{"model": "image captioner", "dataset": "regions of photos with short descriptions (Visual Genome)", "train_examples": 203450, "image_size": 64, "crop_scale_min": 0.7, "horizontal_flip": true, "translate": 0.06, "rotation_deg": 5, "tokenizer": "word", "vocab_size": 6471, "encoder_arch": "convmixer", "encoder_norm": "batchnorm", "encoder_activation": "relu6", "encoder_patch_size": 4, "encoder_depths": [18], "encoder_kernel_size": 7, "encoder_widths": [128], "fusion": "cross_attention", "decoder_width": 256, "decoder_layers": 8, "decoder_norm": "rmsnorm", "decoder_norm_position": "pre", "decoder_activation": "swiglu", "decoder_mlp_ratio": 2.67, "decoder_head_dim": 32, "decoder_fused_qkv": true, "decoder_bias": "none", "decoder_qk_norm": true, "decoder_parallel_block": false, "decoder_dropout": 0.1, "decoder_inner_norm": false, "decoder_drop_path": 0.05, "decoder_positions": "rope", "decoder_cross_attention_every": 1, "decoder_tie_embeddings": true, "init": "xavier_uniform", "residual_init": "none", "optimizer": "normuon", "muon_scale": "match_rms_adamw", "learning_rate": 0.002, "momentum": 0.95, "nesterov": true, "orthogonalizer": "newton_schulz_5", "adamw_lr_other_params": 0.0019, "ema_decay": 0.995, "max_steps": 7100, "batch_size": 64, "epochs": 2.2, "lr_schedule": "constant", "warmup_steps": 1420, "weight_decay": 0.2, "adamw_weight_decay_other_params": 0.01}
Rows from block 5 of the text decoder, named by matrix and row number. Rows with one number belong to one attention dimension. Each number is 500 + 25 x the weight over the matrix's rms, rounded and kept within 0 to 999. All counts start at 0. Numbers have three digits each.
# q: attention query, key and value (stacked) (decoder.blocks.5.attn.qkv.weight, 768x256, the q third), inputs 128-255
# k: attention query, key and value (stacked) (decoder.blocks.5.attn.qkv.weight, 768x256, the k third), inputs 128-255
q.105:482534479493528457511467491547520481523526533516465506514531480458500515515525482506515538510493503541499480461479501469507452484504482520552474517539537503450549477526481502450451478480482495547490497551467469515495479510475493496509463505519521488501478508452515467508467478512450512498513483447476494512527491509474537512480483488457517513500478522481529547452523481460468488524512
k.105:471500533494472493525488452526493460446535570488484517442515489510512552503517437507480483460491528497451485538461493533541537537465519518474493490527544505550542495472498487462492505500490512556466482461534512509467521505463547484528455479500483500543501474527557487521521481551527482525549477516510493502502494476464481477499445509494478492543524499549513458504464503498440460484480
q.106:496509505526497465508476507499506489417489465474503473512504498492481526492493546515496513526508492499514495509486515480512523488492504473468478526525498501512479465475543483543458494469463521497483497501474514519483522484514472542466501525489516504490495496519479518459504512480479543515493483521503517501501475504480485487473510512483451524498487511475521484516497501513486514523491
k.106:489498483509504484469450480498473472510500508489483483496528507491510453505493549499507483469490479478525515490493513500533501495515438494521482469538476496476497483480477468503487525496470570489483479500498495499526513513485522481481514488535497507505494449505526519512486517489533485485473520531517510468521509533531515517480498493527460505516493495450530503534501442524493495488532
q.107:503477501513529500515463485506490493522510490493489523464506520528515504494510500464508481472449518519517475486543485505490475546462510488505564488513501472495517499504522503548511494529508470539528510485494545513455471509501468547512455461496489467557509516452469465524537473482480498517536513491515483486537486516483488463489508545524483517512514523485459494501486463472558505516503
k.107:450495489510479490472522482505484509489507482497486531453560512459558511538528573510473540493514542479546506477478476532478483474497429495539486557447487498520512485480519503470512508495486483503474473531469489489467496457487495479584495539531484497552492531483521487455450499488468474477523508549479482483531516489490492498503492515477487521522520485504515507457477489504471495478502
q.108:526508502505519504491484479524473514527503540486499478519521490491496516525514480503514442506525531460496484477527495517512547548459478488520499477530466481504531516526506501456520506514495469505506520509498532498522494445509512478523511527512482503498481523487499513508508481451506492490463513476503507511509506478468487505499452533500525539510471521530535498450484504499511539533520
k.108:501520514485501504477535526504494497493528530480488453503533545504488474489471485482509489521520494522507465495503455508525495539478474483511474549512529495490528477528549491525499496508502488481469483501516461510489506507473492489522524469435492546487501484493469533472522536523497510482542501493496479488495511481473488486523504516475493472499495472538514513507489519517510512527528
q.109:470541505478504517487512539468501524459499519474475528482503512495488514529429522505469506511470508500512491490487447486525533517505529538499507582496529509551543491474481492473529513536500537566506518485503489562517514475550519500530526512517467508511497459517500469510512512518513452483526493477516486488506524488487532506529525494470470513475481471484478501524474548515488499495488
k.109:501473504493497536502485493522478482511517482557508505497502531532485483510487482541475487502453512478523473497507542482521517526485477487552518424499475511494534541504461527495474493506472517508495530505505489468475522486474504529552493491516479512511479486489550503459506492477496491504501508502499541469539479517498481491486545472454519515499477492494567472475489519540475489491513
q.110:501528520497472501477460494500493510510517534502460524519570512545516492529522516497477543497466487524462539547505479498538517542513520507494562522508543494483499472500491507522492563555511485517476506492524439473456516471535504470520525499469469535561482527511567535511528452521509510493552522511509496448530511517545468521513458474535500503476500457491528516501551503526499516447529
k.110:501531507499487547471510554474478481490481454529522509545488502556490565424481493515503534485528507485481517442497529529506472490516545515467551533480533510499533496484484486488465506474505526531535512515513493489513495498477491492460485523505513477480547502427535466500531481525508511543459512495503514470522514504516540468503459537516501514551515518477477527501480509450488491490490
q.111:519534492529493514466493480472513533500456517451522509511510455474515480498464498506478495524546502503493505569501509507418539505489532536466466461465479490530504520482503505520503514500500500496571462477483503511529516483495510482467519516461490533490544490536481510457513531491523554478533475496465503544468495455500501495486500516472525458492540518496497470525496502471537516532506
k.111:536475505516559508490504531484482464528518487560496515461500500489487495518487489506474499493460492477478486457468462492522473509560496500511486526509469483485485490495531501491543515498486527481482491484528512484540496491493540521540498509515464494482483490490495491511487525469518460488481487486517483466512499496514508511486527503507499505478453520520522488506485484472504498465510
q.112:525481534495493514493531504504486491532498479516530486458488504457504494481480501510475511539514477499492523476495521468518487500482456516479473500493488465489468496494535478558516503551454490501522496486512520498472533468510483530493530528512528516550448559486491503481499492517495546515530529474538504456457466507505486453511511533515482481455475513511479517497504492531526515480472
k.112:453483536525488466483546470519485529471484498501473503515509502492480504486522479495506507526516466469496455466481475531496525479485514545467509510493492510513548503508515465475497518467458565501459529516507525467536512529457519478492545555492516505475537536508544547449475554489458519445458499479459507482492466483462534538481520458508535499522519513521516530525482492518484505564501
q.113:478532518484496486502488483489494493501489501508557522544455485510544514471532493479528509490469521492512483557476544495493458468506504513494471489542441495525461490489475518521446501472493486507500537520525517497517520527533506504497524527537517492479483490531512479535452528522504483487466518525467551484507476498486532531535505491496512503519488503506451511469503480483485457495489
k.113:471528505490488518458520467472497527532520489525487527457507508488469448495463469506494510505514496441481534459492500459459508499495504496509499525485508463499485484556511512522494514520525521517530537524514531517523494500488521511498506571459480489544471464456523502458492433508553530517477523494537545542466487492485517472511509499489497464501516531480472514526466476480540521496480
q.114:480518489498491454492506518539467520482513483544500493482504499488460452437483484465531508500518474505538513472515479469513478452516460504485488500486490490511522509549507478498535515475516500508516520479486467489518528462487510490440541511474515522522489494475511485486484487480484506486505488457506554494468475511497508513533516506491575449518520479549506503492458551518491510468502
k.114:472473483489509475480511558490485488509500505472528512506513501493517507453501508505534478475510517512475525492515576493492510487482506549476507450509508539527475468496476535533475580517465523467492472465539520494532490554508450536473526489469492450490520518522481512444531517495452534527456516503483485437490468498535519459460495470495567510457520479496526500519508489495534483547469
q.115:505544493522478538463504507484484556518511527497516517487517502536485477521473471508481542514534488446472495569486480491482479451516514516537564478550495499509484502480472519490500444512505494501484449454523503476498462484485464532524488484490528513490477456505541543496496487490505476550520489517465518472492486530528516495504476480510487508502492493501506544499462451478506478481479
k.115:513573510499487509525519506476491520508467472488459504499476502506515501484483473481504487497471537533510516478492470521499536499517524487533465520494479472516522588497461467467492496491462457524495505521505484535439465498558464517548493488538539535485490456494431464552491493506461513474500559469549518538522515481486517475498514487489488535529474460453506517462510558489529530515487
q.116:506512511514482445523484530511468489493504472479491468490522511516487509459473497530487537501476486519528506444487529481591510517517507532460469512500453491518509509540464506493507510512484501473434494508491492467502491513518481477518469503514512537457511460479562500508540516506507489490487509540539496514520552510518489486521525466447498508492524528517517510509520502537475493460506
k.116:498538495472534507471475483492483458489511483471497496539483492530484495475501485471445503491494491492477499501520507478509494481521493511488535504528566509498475478522507504550475539536497531504507521520454502497459544505476466496484512554440536462512498497499532469504505518477524494538493473483474515532455513511451527500503459475544516510508450530479492482463535493511517485459495
q.117:489485477507511544458474481490470508511528499482478520510470500457531477478534491531494501546538451542444495527471446551543513485526509479510521510487541496474506524500499501453504512521473524468528506527489491505487468546525498497509489523528492524512494545502507510461514508498483472509500527512481473483478492520520506509513495457502533461464500499481482504487473449498458520496487
k.117:512499500532538474493540506481522493528497489472516503464521488563504532525477479502520529546532523500476518480509469476469500500459468492456481528514527471507489493508513483486518450480524449521521490478497507500483510530526551493529497530512530459479508463468475478507509486486459449514500501497510488503532544472491474460483479534478468493496513508504491500472461519517543482538492
q.118:482517498571524506496512527506528563473491464468497453508498479483478509488536495512527509500540517457458497536490521502502508498465494464495579479486525491527458503504503504503505508498524473492524440498520463527551526510489487487449554520479448481482510477521469449469484499472513543488475490531497513462489524504511498542504546496510494516529453463500503552508481533484492518493519
k.118:488513510492550474494526494502491472502492530502512514502556491482497481463473504499470500482484517488534498460504530515520455525537510477446463506527516508521510495439481514474479468489487477503491494459518489513504504481479539428505497465450553527491498479553479504506544473481484549538503525454485503468485458511520498459534489479522470515489540491500501502507503509472496495489514
q.119:482449469540514481466517478494488485505521479503451509495495511490529514484501539509516494491519513492495543524526505542483494483516523533486501451477484523516481473518529483505500509508539469522526516514486493499535490542484482486520504507492472477503555509495474491503481485524504478505517503511532499504502470490518501512510504498518477486515537516519463511441520544491496486500519
k.119:507471512501491476452489534498565535492491450494516512533518514522481526499505465465499517457524515533497519489515547505494498503479518515487489537497483488451504492463515468481509449485509474497523464527486482467507505500490529523521511505518503476514514516510542465520469503484504505515505473492471477519539485534503485481477497517507466506520503512515488507500487484469502494521517
q.120:500501487513460482518488480494503476476455474470491459485496504516521495499510530501507516496500530509509498498501495496488494505465522494488485500428522508523509505509485488475496521496535490511544487496508507501494572527485494478496542506486471495502516463460497521495551498533458460486503447507523471472510492489520553475510504531442503499493491480497482528504497561448512504501508
k.120:520509508483499514503472542493484484525491508495484547498512511445456530523515530523497498496505509492511488484494533535488447500558484468514484505514486476482502481515496491491492535512534487503535529520484468475524506498500486485491521507492468472525493522545488510467488468495538557510514525456482475487486479495509474533491495525524466505468470506485511441492503457462512517510516
q.121:504528535474464469488569475463472500507518488491493532487476491485467493461513467506533513510486493433483523524474510547501511534512503473444481525510481494500509490510476500503521493509469509519484496498536462499485482484518514491548517533471437477468538480505489518525521509513489534466517498522496477461523483485499527521435509550501494489510527555500505469503511490534486473490462
k.121:509508520507497507468480463467533528548479475484485479536435538468506509484527493480473485500494484462511482504538471497530503487468495502508483466493507517523456529525481491547462500464556494490506523495470579497517508512514503522494520491483478498496471512527497538482467483479455515462513490460519499508448492471478497447467511477444545529481479499522528496513497502454532522490500
q.122:506508446497516538500504527515501501478501445465465466505504511495479513480520469489499533480479516459491498467509494469506483502483514494524501498486482508475458510524508497507507455510542478522463507509481497517499495492500512548486527519512493527473454529519483466499530453496477483530478489465505525486479529480460474461477452495556510492511482465475517514520519521508518507471511
k.122:490499482467494482475491464500485498499490468524470479465472485574501479539499496514494508521522461487507551523499486485514537513481483483503547493516478464509540455472467539500562513512498502482525520501497489482516487438528456462492453507526499479528531494549532527529508499451520516523502498502527430535480512470517437494497507499493478547448484472491502463475494484483431491514528
q.123:484486499481492505478523506495545505485476485447530468537498504421500536525491492511497494509516534483498462476517458521546502485481486471507529522484490476426489492541483477526535486490510477461491470475492520520480501476446492514487469551495477480437499514493482529514448492486496524537486500449536480480522547551499513500445513442557514505530484474527528470475522519517531494482514
k.123:511521502510516503490493474511491468434493482509500466519520479515505508463521537494438464499497490515507498537459480488466541525478478473510506489499520516524520515484561497486470464523512502520458444484530485512498487489510530487488488467497552522480492539528559460470488474497465536533558519456496482485496514528533511504539478529438469497526460467507511417492525477471444517509502
q.124:513506499481475500482531490457520517515469497516492509520525492512484499463478494498482492494468450521487514470549522454493513488527520491491527487528490510523525498473504526511541514513507471470492487507511503497519499508509542529510506495495481461480471479512539519509490471489496532485484536505493518480471493495482508501495527521460526478490504496547529451509508535511505481537487
k.124:528474510474550505539471505551485517496513480495516478451499486459473482473465488522487454508490499481528526486522469534509507496500529516458478506484473504528514461563478509477511521470485500536530445464515521500496516463469476522461500519470518506455495501531489499439546509496471495559502441517488500479473491472509505503510498496483512538515484460444503485495509523458461495539512
q.125:508508544530483540486486504429484530504521517511500449501514504454454549517522528468502518524512532478462498508491491538537528494519482502516490542486534520480529491491486509516455484490521525532433486487478451473513466528487519512544505496504545425456496512519518514470451517476473515526469477493513475481511503486505494469486488478520472499537491502476493503506507502514479495539489
k.125:489484509509483507484502419484526549491497475494515524410480519473520446478503476522467522508504469518501455536522481491529500537464495472475491517518524456513488485488479492468465482496510488527535509523501460531527459433460497489501456487448522519514527513470510503512560501530506541531512526497521533546497504477527483481488489509508472509523479508501496491467499472483502482502506
q.126:464478486509478506481482514523478492550494501492564514469508514512495455452489526514468519462541521500442526532492533520528476468512498508506534471484497532528519467525485495489475528480513488495545523483495536443503483526502426497475503508476483479523489481541552499515504476539484511476515522504496509492519539483485509516526542454518533514483541448523512505497504477535507460464496
k.126:544495517460519492489523552510517506502468484478524543526508492541470507488518502476561511488445557527526498479525496538447475483525532532529459510501491485522560508492476519505503560489498457507519502521514533514529461492583506509542516520528521485470500469511472502518516479438488488513517445507503525488493474519511551479512515531510530515558535532463470511519528569539507499507448
q.127:463474507512472504493511469507482525506512518493502482523513511483496508510507502485487466485518504470533479526484520511504470502483464512496491479522519479506495491510504499523516496535521493495523488561504507516502512515500546465500520488493475491466523478494484495492464492504448509522497509498514479466435498505486532511511491497452525471469485507481486488566446521503536493531478
k.127:499503471511553496458489501517471513507512456527465470487503502522482531508510474522498513490505477511472504483518508513503487523502535515500479496505499483495476497486509470459532499486499530484534496507484489538501466517474467547511536505500490509518456497482466465460486465512504451472468549452512515506514493485485498462478517522502507530477521527483484483504471496480498535513470
q.128:510566534506452474464522445499483459518486473524478547488512507468487527461489522489464532543492524474494512465508538466499479478563507526451463490474516540502467511492521511466514497509517473502460547470571490474520463519529507462537498476478486554447501521516492522480485455507460497506508489524479448503489544470479454441540466476477521505484491543487480537510512475487464494498489
k.128:475477475504551470512499491462532513527466488511551510523513522567480492498459532531492493509475458473511545526501453525489491544518547471505502488531546466491513555489480468480511536522508509516561508481517546530499504499544494522464493499526468447503509466485491533513500538507531492504533509534499484517516459508514483522509497469508467509509526497500539440501479491492477482479511
q.129:510588480473479488504484526519472521460521509519533532506498514461486515469457545485544505540489476526472514467504473482462491521506501476499492545458512521504491499508531530522528527527486503506483519471498484524515510526483534460524517519469476472515451533459513498426463475540495532535508510488514520456502474515467471508494509481519482503477467488492545480485514467527510435484523
k.129:523543508483487452485469479487476428444456452500490518486559458473494491483525513469474473470495499500517471469489499504487514550497484494479484542489496507541493467491478560486520532515492503510507517479488447535439497515533527500466501492472509495509517522507484497487474518508523500493484527485516466523497489529487484514477511483489487491485494511484484477479510550516435502462486
q.130:537523513489492487476454523518514511482504463517483487510504531476475515507527499528488470526501484498514427460508466490480506508518486497515457501479484532463487471512537509515501509504473475518489499452536491493486483495512529532496489496451510514533490524484500513505495506508467458506471467501504483488538506543511471552483587509502503503491467544499508443477496552477484501522502
k.130:504504486477479509521511495486494504492507523490545465507514505522458474453526481513498500490500481495551520492477504527527481495506500480479529546480445487517492528505507484495476525504536526466537499481503521512442484517551475490484475520480507506493479456495497486503501531488517537521492502534520472473504528501475480455520492474491487495505469453481462563535507474506492460511485
q.131:511496461501495484499452490548497479496511460543523500464465541457521531482472483493482479539402520489508488464495513497512459538494507486513531540498531457492483558503488517447520530509483498539516494516483497468533499528491520458518479500468460431559527516490469489472521512485504538535493488495528506486476467489481552495534504485496517473524474491514522464478475509507487507499501
k.131:466537562518475530474507495521507523460542516498488485542543499544509465499510448475485530544500481519521466487534539453461462486524485527503536483541484459477549509498514484539506496484540528515506487487528469488504522522480478475532513500493491524478513497516509521482489531498493499510489489523487487500498467502532507515494525488498497494558555468517508536525470473480486482512514
q.132:531520513460493493503501472503546506457502498527535470506514507519473490505497496500497507510494480501500518496524504507471450481453462467480513507480501498501522514495506472475529473502514492542488532526503534478543490479484481480498502490522495449512510509523462484479482496512516536480472501495547490515478542525479500476519510497469478521500527523508535501539504501455483480474500
k.132:509465486500510512480453495529491518491481471507463522500466492522508470479494512474499523494478511466529533512457481483491514506500511502498508484475515520479509523498472501506545485481473498490483497527510513538465481507515470506519522512503479525509528495475496473467495493513523522462486510544439498479484500529499503498463498506517526501480493493488462510458477497526543518525468
q.133:482532516528537529501471518480500504524481468524537479530481519510518528539521504514483505567512547477463478487465505496479504478543499484500464518456521487530512523470482510490533530496548491510485521488512515485525503477472504519468466506483479474505582571507466507499486515457475503542480544460475497523488469492529498519501463483486507496496521465482454484493506559462515539516463
k.133:491512492487475573471491487486478543482501542477493502527464525490491485528554555489501541507462429530492481547520479498476470537447511433510508480506510530471479485498471505537475544536540522486537469518442499495516534491524526510520527507493535521525466466512530493447475509500511530495514482559501489474447493482516504497488481493470523483502498507449520530472492483559502490556512
q.134:522503530501472475490503526483508506513549471462534510512477548449455470473502483493442502528520481470492500511516492517494498489524491475544467540477471488540520512499515526533490476509549550516477514495520524517533516468522514516495509491510494526509503474450509484437481500512452514457464574497520479506515523587510539502493534516546524494518529490496479525537502521475481482487510
k.134:488487456541538501495490522490510472505514479488492547479513478472498501528557533491480502510493519483509500497461482489505503482523537466518472481517495523492475483488464499527510510517513495528536461504486479497473511506522496497515462498480513481487497506499461488523488467493507474524522472494541496496485506466470507508521470514524491501457484484455521457531501506471502504446499
q.135:476538453460508485504497507545462526486468493487479473536489467487498501491467511494494551508547492493492498463505535575487488528502469509505505520490485497524469495507457489463491496495512448504499510472497478524454532502523476493494520459480473474543505519553500516501508481477514475516485465494517456535463459500507505522506494542507479457466498522479438444485496542485528492534515
k.135:490484475487507563482467508485516494516499490459522493511480554488486511523506515502533484549531489516499510528533525506515490486538501503547493542460512481515522530533441519480506490496510541482498543559469497478463510532512543470453468484483540558469467475502505506518480536493502531473480560503477471491478549503547500538430503473500510514530559548496460483503480470478506546507528
q.136:486525478495502507534479500476509493498542548486503518525530472517539491512488474490481479529530531504495492490529469510486541509536553483480494524528501508489519476516477481512519518479523512508480523516536550470495535485479502482486505506494509510478500524530476497485482461513541489475507446505497511484500483505492502476478491436530485476487492488508483473483499496519518506517516
k.136:528528535534504487492515479521511533497520491482503491486525561497488522517539501516499472496494531497559522515508472485545499506490476488485514511508576519449476481545491466529514499480461524456468477485485505530460509507472517496487540467496466559499444458531518509479499516483531490511466500520494517509496482525523526514488516498446507484536528507484468559477497494467525476509508
q.137:510515504536512513493454571455483502459477427502464484527516460551517510522513515528520505522524502490528505554449526473481497518509482517484526516515488505504513533492499483471461514482490457489477467507469507513477472523505499527499506478464491506476501506564527513457510523495520511506510528470507473467505472544492473482464464471503510503480550523463455477528479474493472523497504
k.137:495489462433528461460509490522503523511502502504496509506525497482489469476517509491490523517489506489506463520526485493490480498496540473505526519513492507480475511453499548482480487498472499502526474500478521500496464478469486494524506470494534534483493479495523425510463475485509528515473493547509515480518510490527493532468469490503541523532503438486565510481533507508476508452509
q.138:489502460499481508513499524488460448463537482495541515471500515499482520483533478482498520482493502498508509509494533503532523473511489469531469497499504511478460495463492499520515490510495458525509501510546519536523535505468513519526511513479469512498468445486521511530463462501488490482504482503469462515498514508494461539503502512479511514463549504495481497509485493479497498468466
k.138:517478510511444471488478493483520481529476541511470514502500515526478501486521489480499471493489494520496493492510495510523524512506465517508493523518490491466502517537469490492483490469474530529526485545475534478509508505503520482481502486499499451539507503508499543475546489495519497501510519495535500508457489514528544505525507474483479502498515503502528471546506538489487493495491
q.139:490495476525498505484468537488530532493520454511474526504465507504520551536481476495513518488492517573479527505493459492514471491439514459477506492526494498519503502498486521499478509500538551495541520463537496534466521530466526484506472494525457534500502519509515508521508501466509542528472501509509451499503459513484437490475499459518487479519495549521487511459483559439505485520474
k.139:528503487551491505515497443476477512517512492498505522490507466487488530478500554516549536514509538493509509527509540505487507489451543527487527506529508515562512494514492515496481490493494490486502529458542498517462479470503497513494519549463506482491439484459489470495502468504533478485501510476493519501513520532510540527488513505509460503509506470512497477506484420528494453517503
q.140:525486510523509455531473504491532555517501487511508491506480470473493521527479534493502500537531504508517510491542504480537517465437499476516477484468496517483451534483508462486509482510500517537493516519519534521508517505516467459520490567514521468517467479523532473513455519531496509482538502488523456488538531461547501519523440508484513533487522530500511513483484472474475502465440
k.140:478464461467446498459511455545473485470495479528471520482516533544493491511551474458536534497511495481503474552511502540499471478495524470554520489441465485448502529531474508475495487494497487523483493515462494474485468524544499502494505529513477483536548468486527528484506516507473494494498531504444483472513497496465493507521476523515549513469503500495529488518466489515529507516466
q.141:437481484514489502479525500485502491523513487481488505507447489505513500469487528496507523443480471502507500470519484513502494510446509476479469478506499502524511497514479460479481500449468479498485525457468515528563513488500514513486483504525512517490518472492496573481506509458498482504513510521469494465504515476526521503496538514485510486514498526453508519513524563499479501504494
k.141:503556519511484518500482497495505512496478470536511500534538504518505513542477472485461498511531500495453472503448485515483494517530461553466497511466506505465509490519505504501511533491490510519480516532532480540511485516496514512521405526538486461502517506463511513502517518512473508521519556479522482509497473513529506526514499475529498483478474472544501522520519512489493495496510
q.142:475496482513500491505480485519478520491487520514498504480479466556507480461528492541550517512506498470481485520503551519474503482503503536472502438464513503513477494486473499499496524496509498498474462499510518499488529517517512489526479538488480530469502533533478475524458482456466498485520525486478508512560491511493449532476515503496471531503532499522550483516517518514498491507500
k.142:494514491528499541485479496465533485462498475533486481476457501489513480500503487506496515462452478522486526528498545494487494504513502486534521452470511481426488480514486506466484459462540496477513504467494494485484467478492518497469517464541513493549510488495532511520505498562511467467496479440531473504497491503518471497521452529533517499533489502525498509513490502491539535479505
q.143:499482499522502469485485486512415495534494500486545423511487499497488484497479511517507505549484511517529547493523545490503505462508495488507483507501488512502539504487499509525535458527529519481497486507553484486501546507459510509511515523491493509554530426487484515485512522472473499465455547539482500515451482524530481489534450537495535480484507515473490497563519511553460516449500
k.143:511457503486492535536481489455477477503446512509479536522446502533517507515513495445460503499472480481497452556528502525508503516498498495512453492498492513503484503486460488476489461520471518516523490495461540517484508474519502497535486471499520482484527517481460516484490492516532501561527475492480498473491509472518516481479476491455459498449490509489500473483496514495508476508496
q.144:487515482501466497467531499498526498481521583452448502512454482526431498513534519459469526484527493515490475512459525445538505480544475489503488522510539535502494508529497504504500473527478532548535569489514479510491507451475521478504455531497522510462528489490520466487490517505483487494484487492497506444490486552487489473502493498472485517517480520522499512476438530506481461441483
k.144:510486470488523480518467555525506464505496505534525528512511509490493461462488500504524517465492489482449525535457454509451499493481464521506504535516493539482527517488476497498507510543494512507551462513496519474505491504463495532464500505506511465529530486526492493506559548475497521498525515491473526474500499468494514479525490535503483510450528496538474456542473462477524490494476
q.145:530481462489527535530529491478475547461555512496498520505436497468474477508520530525535524458514501485473508484474446533470468478500506474495514528496483477462452485475480480485536521522535470481468434475472544525479501532502505474467518488492512476464526460502470494505509488450517530514510542518443511512398475494511498519471498547496489462496474523535487496499518492524517523477459
k.145:506541528493475434489515520502478471486506471509501497496515518476457495490526497495488483502517445486510517473525549463513512469501465557483438494514519516563539507520490485523534502507493499489472498516498473457534465538515497485518548487498522516518507474508498509495535487497512514490475519523537444469508526513518505467530530483440460501479513543501478502532536516482526503456515
q.146:466504477523533542494528483450431537482515456498522499473500448492489477510485532448486476506497523497498511503513527530471508528478489470493505510485515530488477472474476488472467562467476498498502456547508505512504498499500516458492513477490516490478530492474459483522505491479480517518484445494545487511526494501498520526508516503449518515496530497511447462531516489482504493530504
k.146:515490520481499482483518506505535551495509496500496521457506494519479515489542515576524484499515515529509468495495495518498516485501484479465504511523502473486496530505494471492502495550503495496518519502507477535497496499545523448501500451485533486519513549503517484472504557462508477507500496491515479491497464487549520519513540487524518473476481518475512501503511471461471504536530
q.147:561478475499443521486508516472501455510500519512482479518497480473489493558471514508505430514454517492540469529477474497493487496514512486449477526475531516513557538500454518532516474515509515490504496497549504504513518524497465503524539445475472501462491520510490501464503509482519467459489515559473511500480528485488491529487490494498458511497512509534494503487498534518469475482522
k.147:534492478479491499468499503509470461477531476480492496479481472521498510519491499476527501499488454469474453550461493489447474505488496512494516523528501512507442514459534512478490469466483477500532464469569493530480525487472529487504482506530529498514503501491484543481457498508524468505516494541435541476497518496536552519521470533503518515493487490503493489457473480514561490555489
q.148:467474480489532513496503451478485512486504485543513514504478529528486526475513516474483499467484467507542535502502501544524453484456505502538493490532479521505457514528459512533483512499490486503579498509513452493482487520520561506442469517444473469496492496530468487535540476513530518538465499541459450536471480483498495485474489508471474484490539506507486481440528516499512526516491
k.148:490507469481512531535523490518513549506450487463544544497503484458493480506449504496491496507505512517477513505511503507482524465496493534519504519514484443498470498456515492482476445524517483502488500501540535502514501533505515487489491543456529513554496461520499478523492492527541475545523466512504487479500458481481534482474481449546463491499505504505517500526502473481502503479499
q.149:478518515513515498492489522490481461501479558454500542485483465514492481519508501474522507501552474487494525546497550492506516481519479511479486504515470502480513513528494466505491531478481543501493490587467505437499545489491514477470548488504478526468475496526479494507500490471509479500468533488510500499494494493535521493483491477533486506516508479525456501520513465485491545493458
k.149:478501492527490536500469497531512497511458504500507469506525500461522497532508524482463514499505506500504507497507468512509514479490509513510496461478519474515468517467522529475506494481505497537468461497492472521518520439460498469477485520490531498471467531492502498503508511490459467519501486524509516496495478522505475492512457516486506485507520518460486499524518488491526525454520
q.150:473463489490479515504534500487515518514466491469471521506505516447537449481536479494478485469479501490461543443484511488522510521473480472517526482496503507467530490514497507477531493542520501480487513469494485512525474475518532497513475518505558524489483496476540509474506511452490487456487516489513512533490543543504490493472506461523541513523476491534516539470477543506481480488516
k.150:506535507564536473491478505486507465561484519537471520501547511540510528496487499524486526512515540510502481488505469500502499498512517484491512526510471493476484491460460536497534481504512514492463523480521478482489473486528495520479503471499505517497524505522471469511479512506469485463492485501500495489502488466474489555488536535470473494523484458505490461557528477484525468497523
q.151:482469473543521489546516518546479503499530492517506453480490511505478461488523528522492568508521482492497495522516531529502499472538520501496463466503505511489514523489518500500499514479518481504516497510515483513515441498514536510514534484477503487506485542481509468481541461485518482494534494504502504514461482469484522492452504502495490535508470451463526477458470536540491474523500
k.151:511487508473508494448483479493475520533474481527496493488472504518521482476523498551492518484482470536486463528460511484519503503510516508482485489504530519515491487538469517486499495504511494506491462533459488483465521495516503511497493484479494525525507508474504537524498495489516495497459500467480543511529483519510515498513496538502510510525502503512496499490498529509486470487512
q.152:477531495521541527471445533463492503497495462500532518482510497541506513534488487518527483484519532512495474472507519543490466506513486500495535484498523525477477517505467481498467493515484471464535515494490501532507487502517485505480534488504525521445505509533471540477498531496487543486467519454478478509490533464501545484516514496493470457496521513511524525505524496525531487513484
k.152:528481487487485485569522546472491505477515448504462499490459517509529460504471471500510514484488522478517535511492500500526512492501489544496512482464554506477507487462521533513500497505457440506491457520502504484476517536518492474519485513498487476470479534547522543527541505456518497465502499519478494484499504510508503498540488480482493499519501472518491521457477514508495556497498
q.153:507504553514516497443479493532483527459513463462509490495520547521546549447517480542480532495503515519510465498489453501463474486472530517510478492453487510548512490527493494456494532501507530521563498487480498443510456477523499509537506513516488532482523506506541469519559501541533541530580482479519501500522463480499498494473517490426519517530488479517497496519529541508509483456523
k.153:521542494472503514535457505520472504497452513500470497532530476501424515512495513501507477511487480500518510492507523508469554504494474484496535466484489459432508520534486470488505512513535514469509500433470478474515495501518534512503555548499490502511481488536531495492453464504497509486500468517501484515518518509541512531509463497513564483485479471525503487477472540492472482513501
q.154:521485488487493517472468495490537531494530461502507470505493501445510478523504466512489508520502494488494522487498445487503497503520533483523459544475516479476532535515510499488502503492494518481501515464524519508528511541521487462531459481483528469517504516495498487487501478467505527441505530506473516478432482487500459494534528504483451501465500519544544480482510512499525479520481
k.154:540490466508497500473505471491490505501508514525511532512484474520516512485501469498547485542488511504522515502500480488509535503547511468479527510516527508511496501504474499510499459498547470533534527512499455469489482512531509546518492452504502535503488516515471477514538498517522454535485522504512470480474529552506490514496485514533474475500532454496508486493498482470512486481498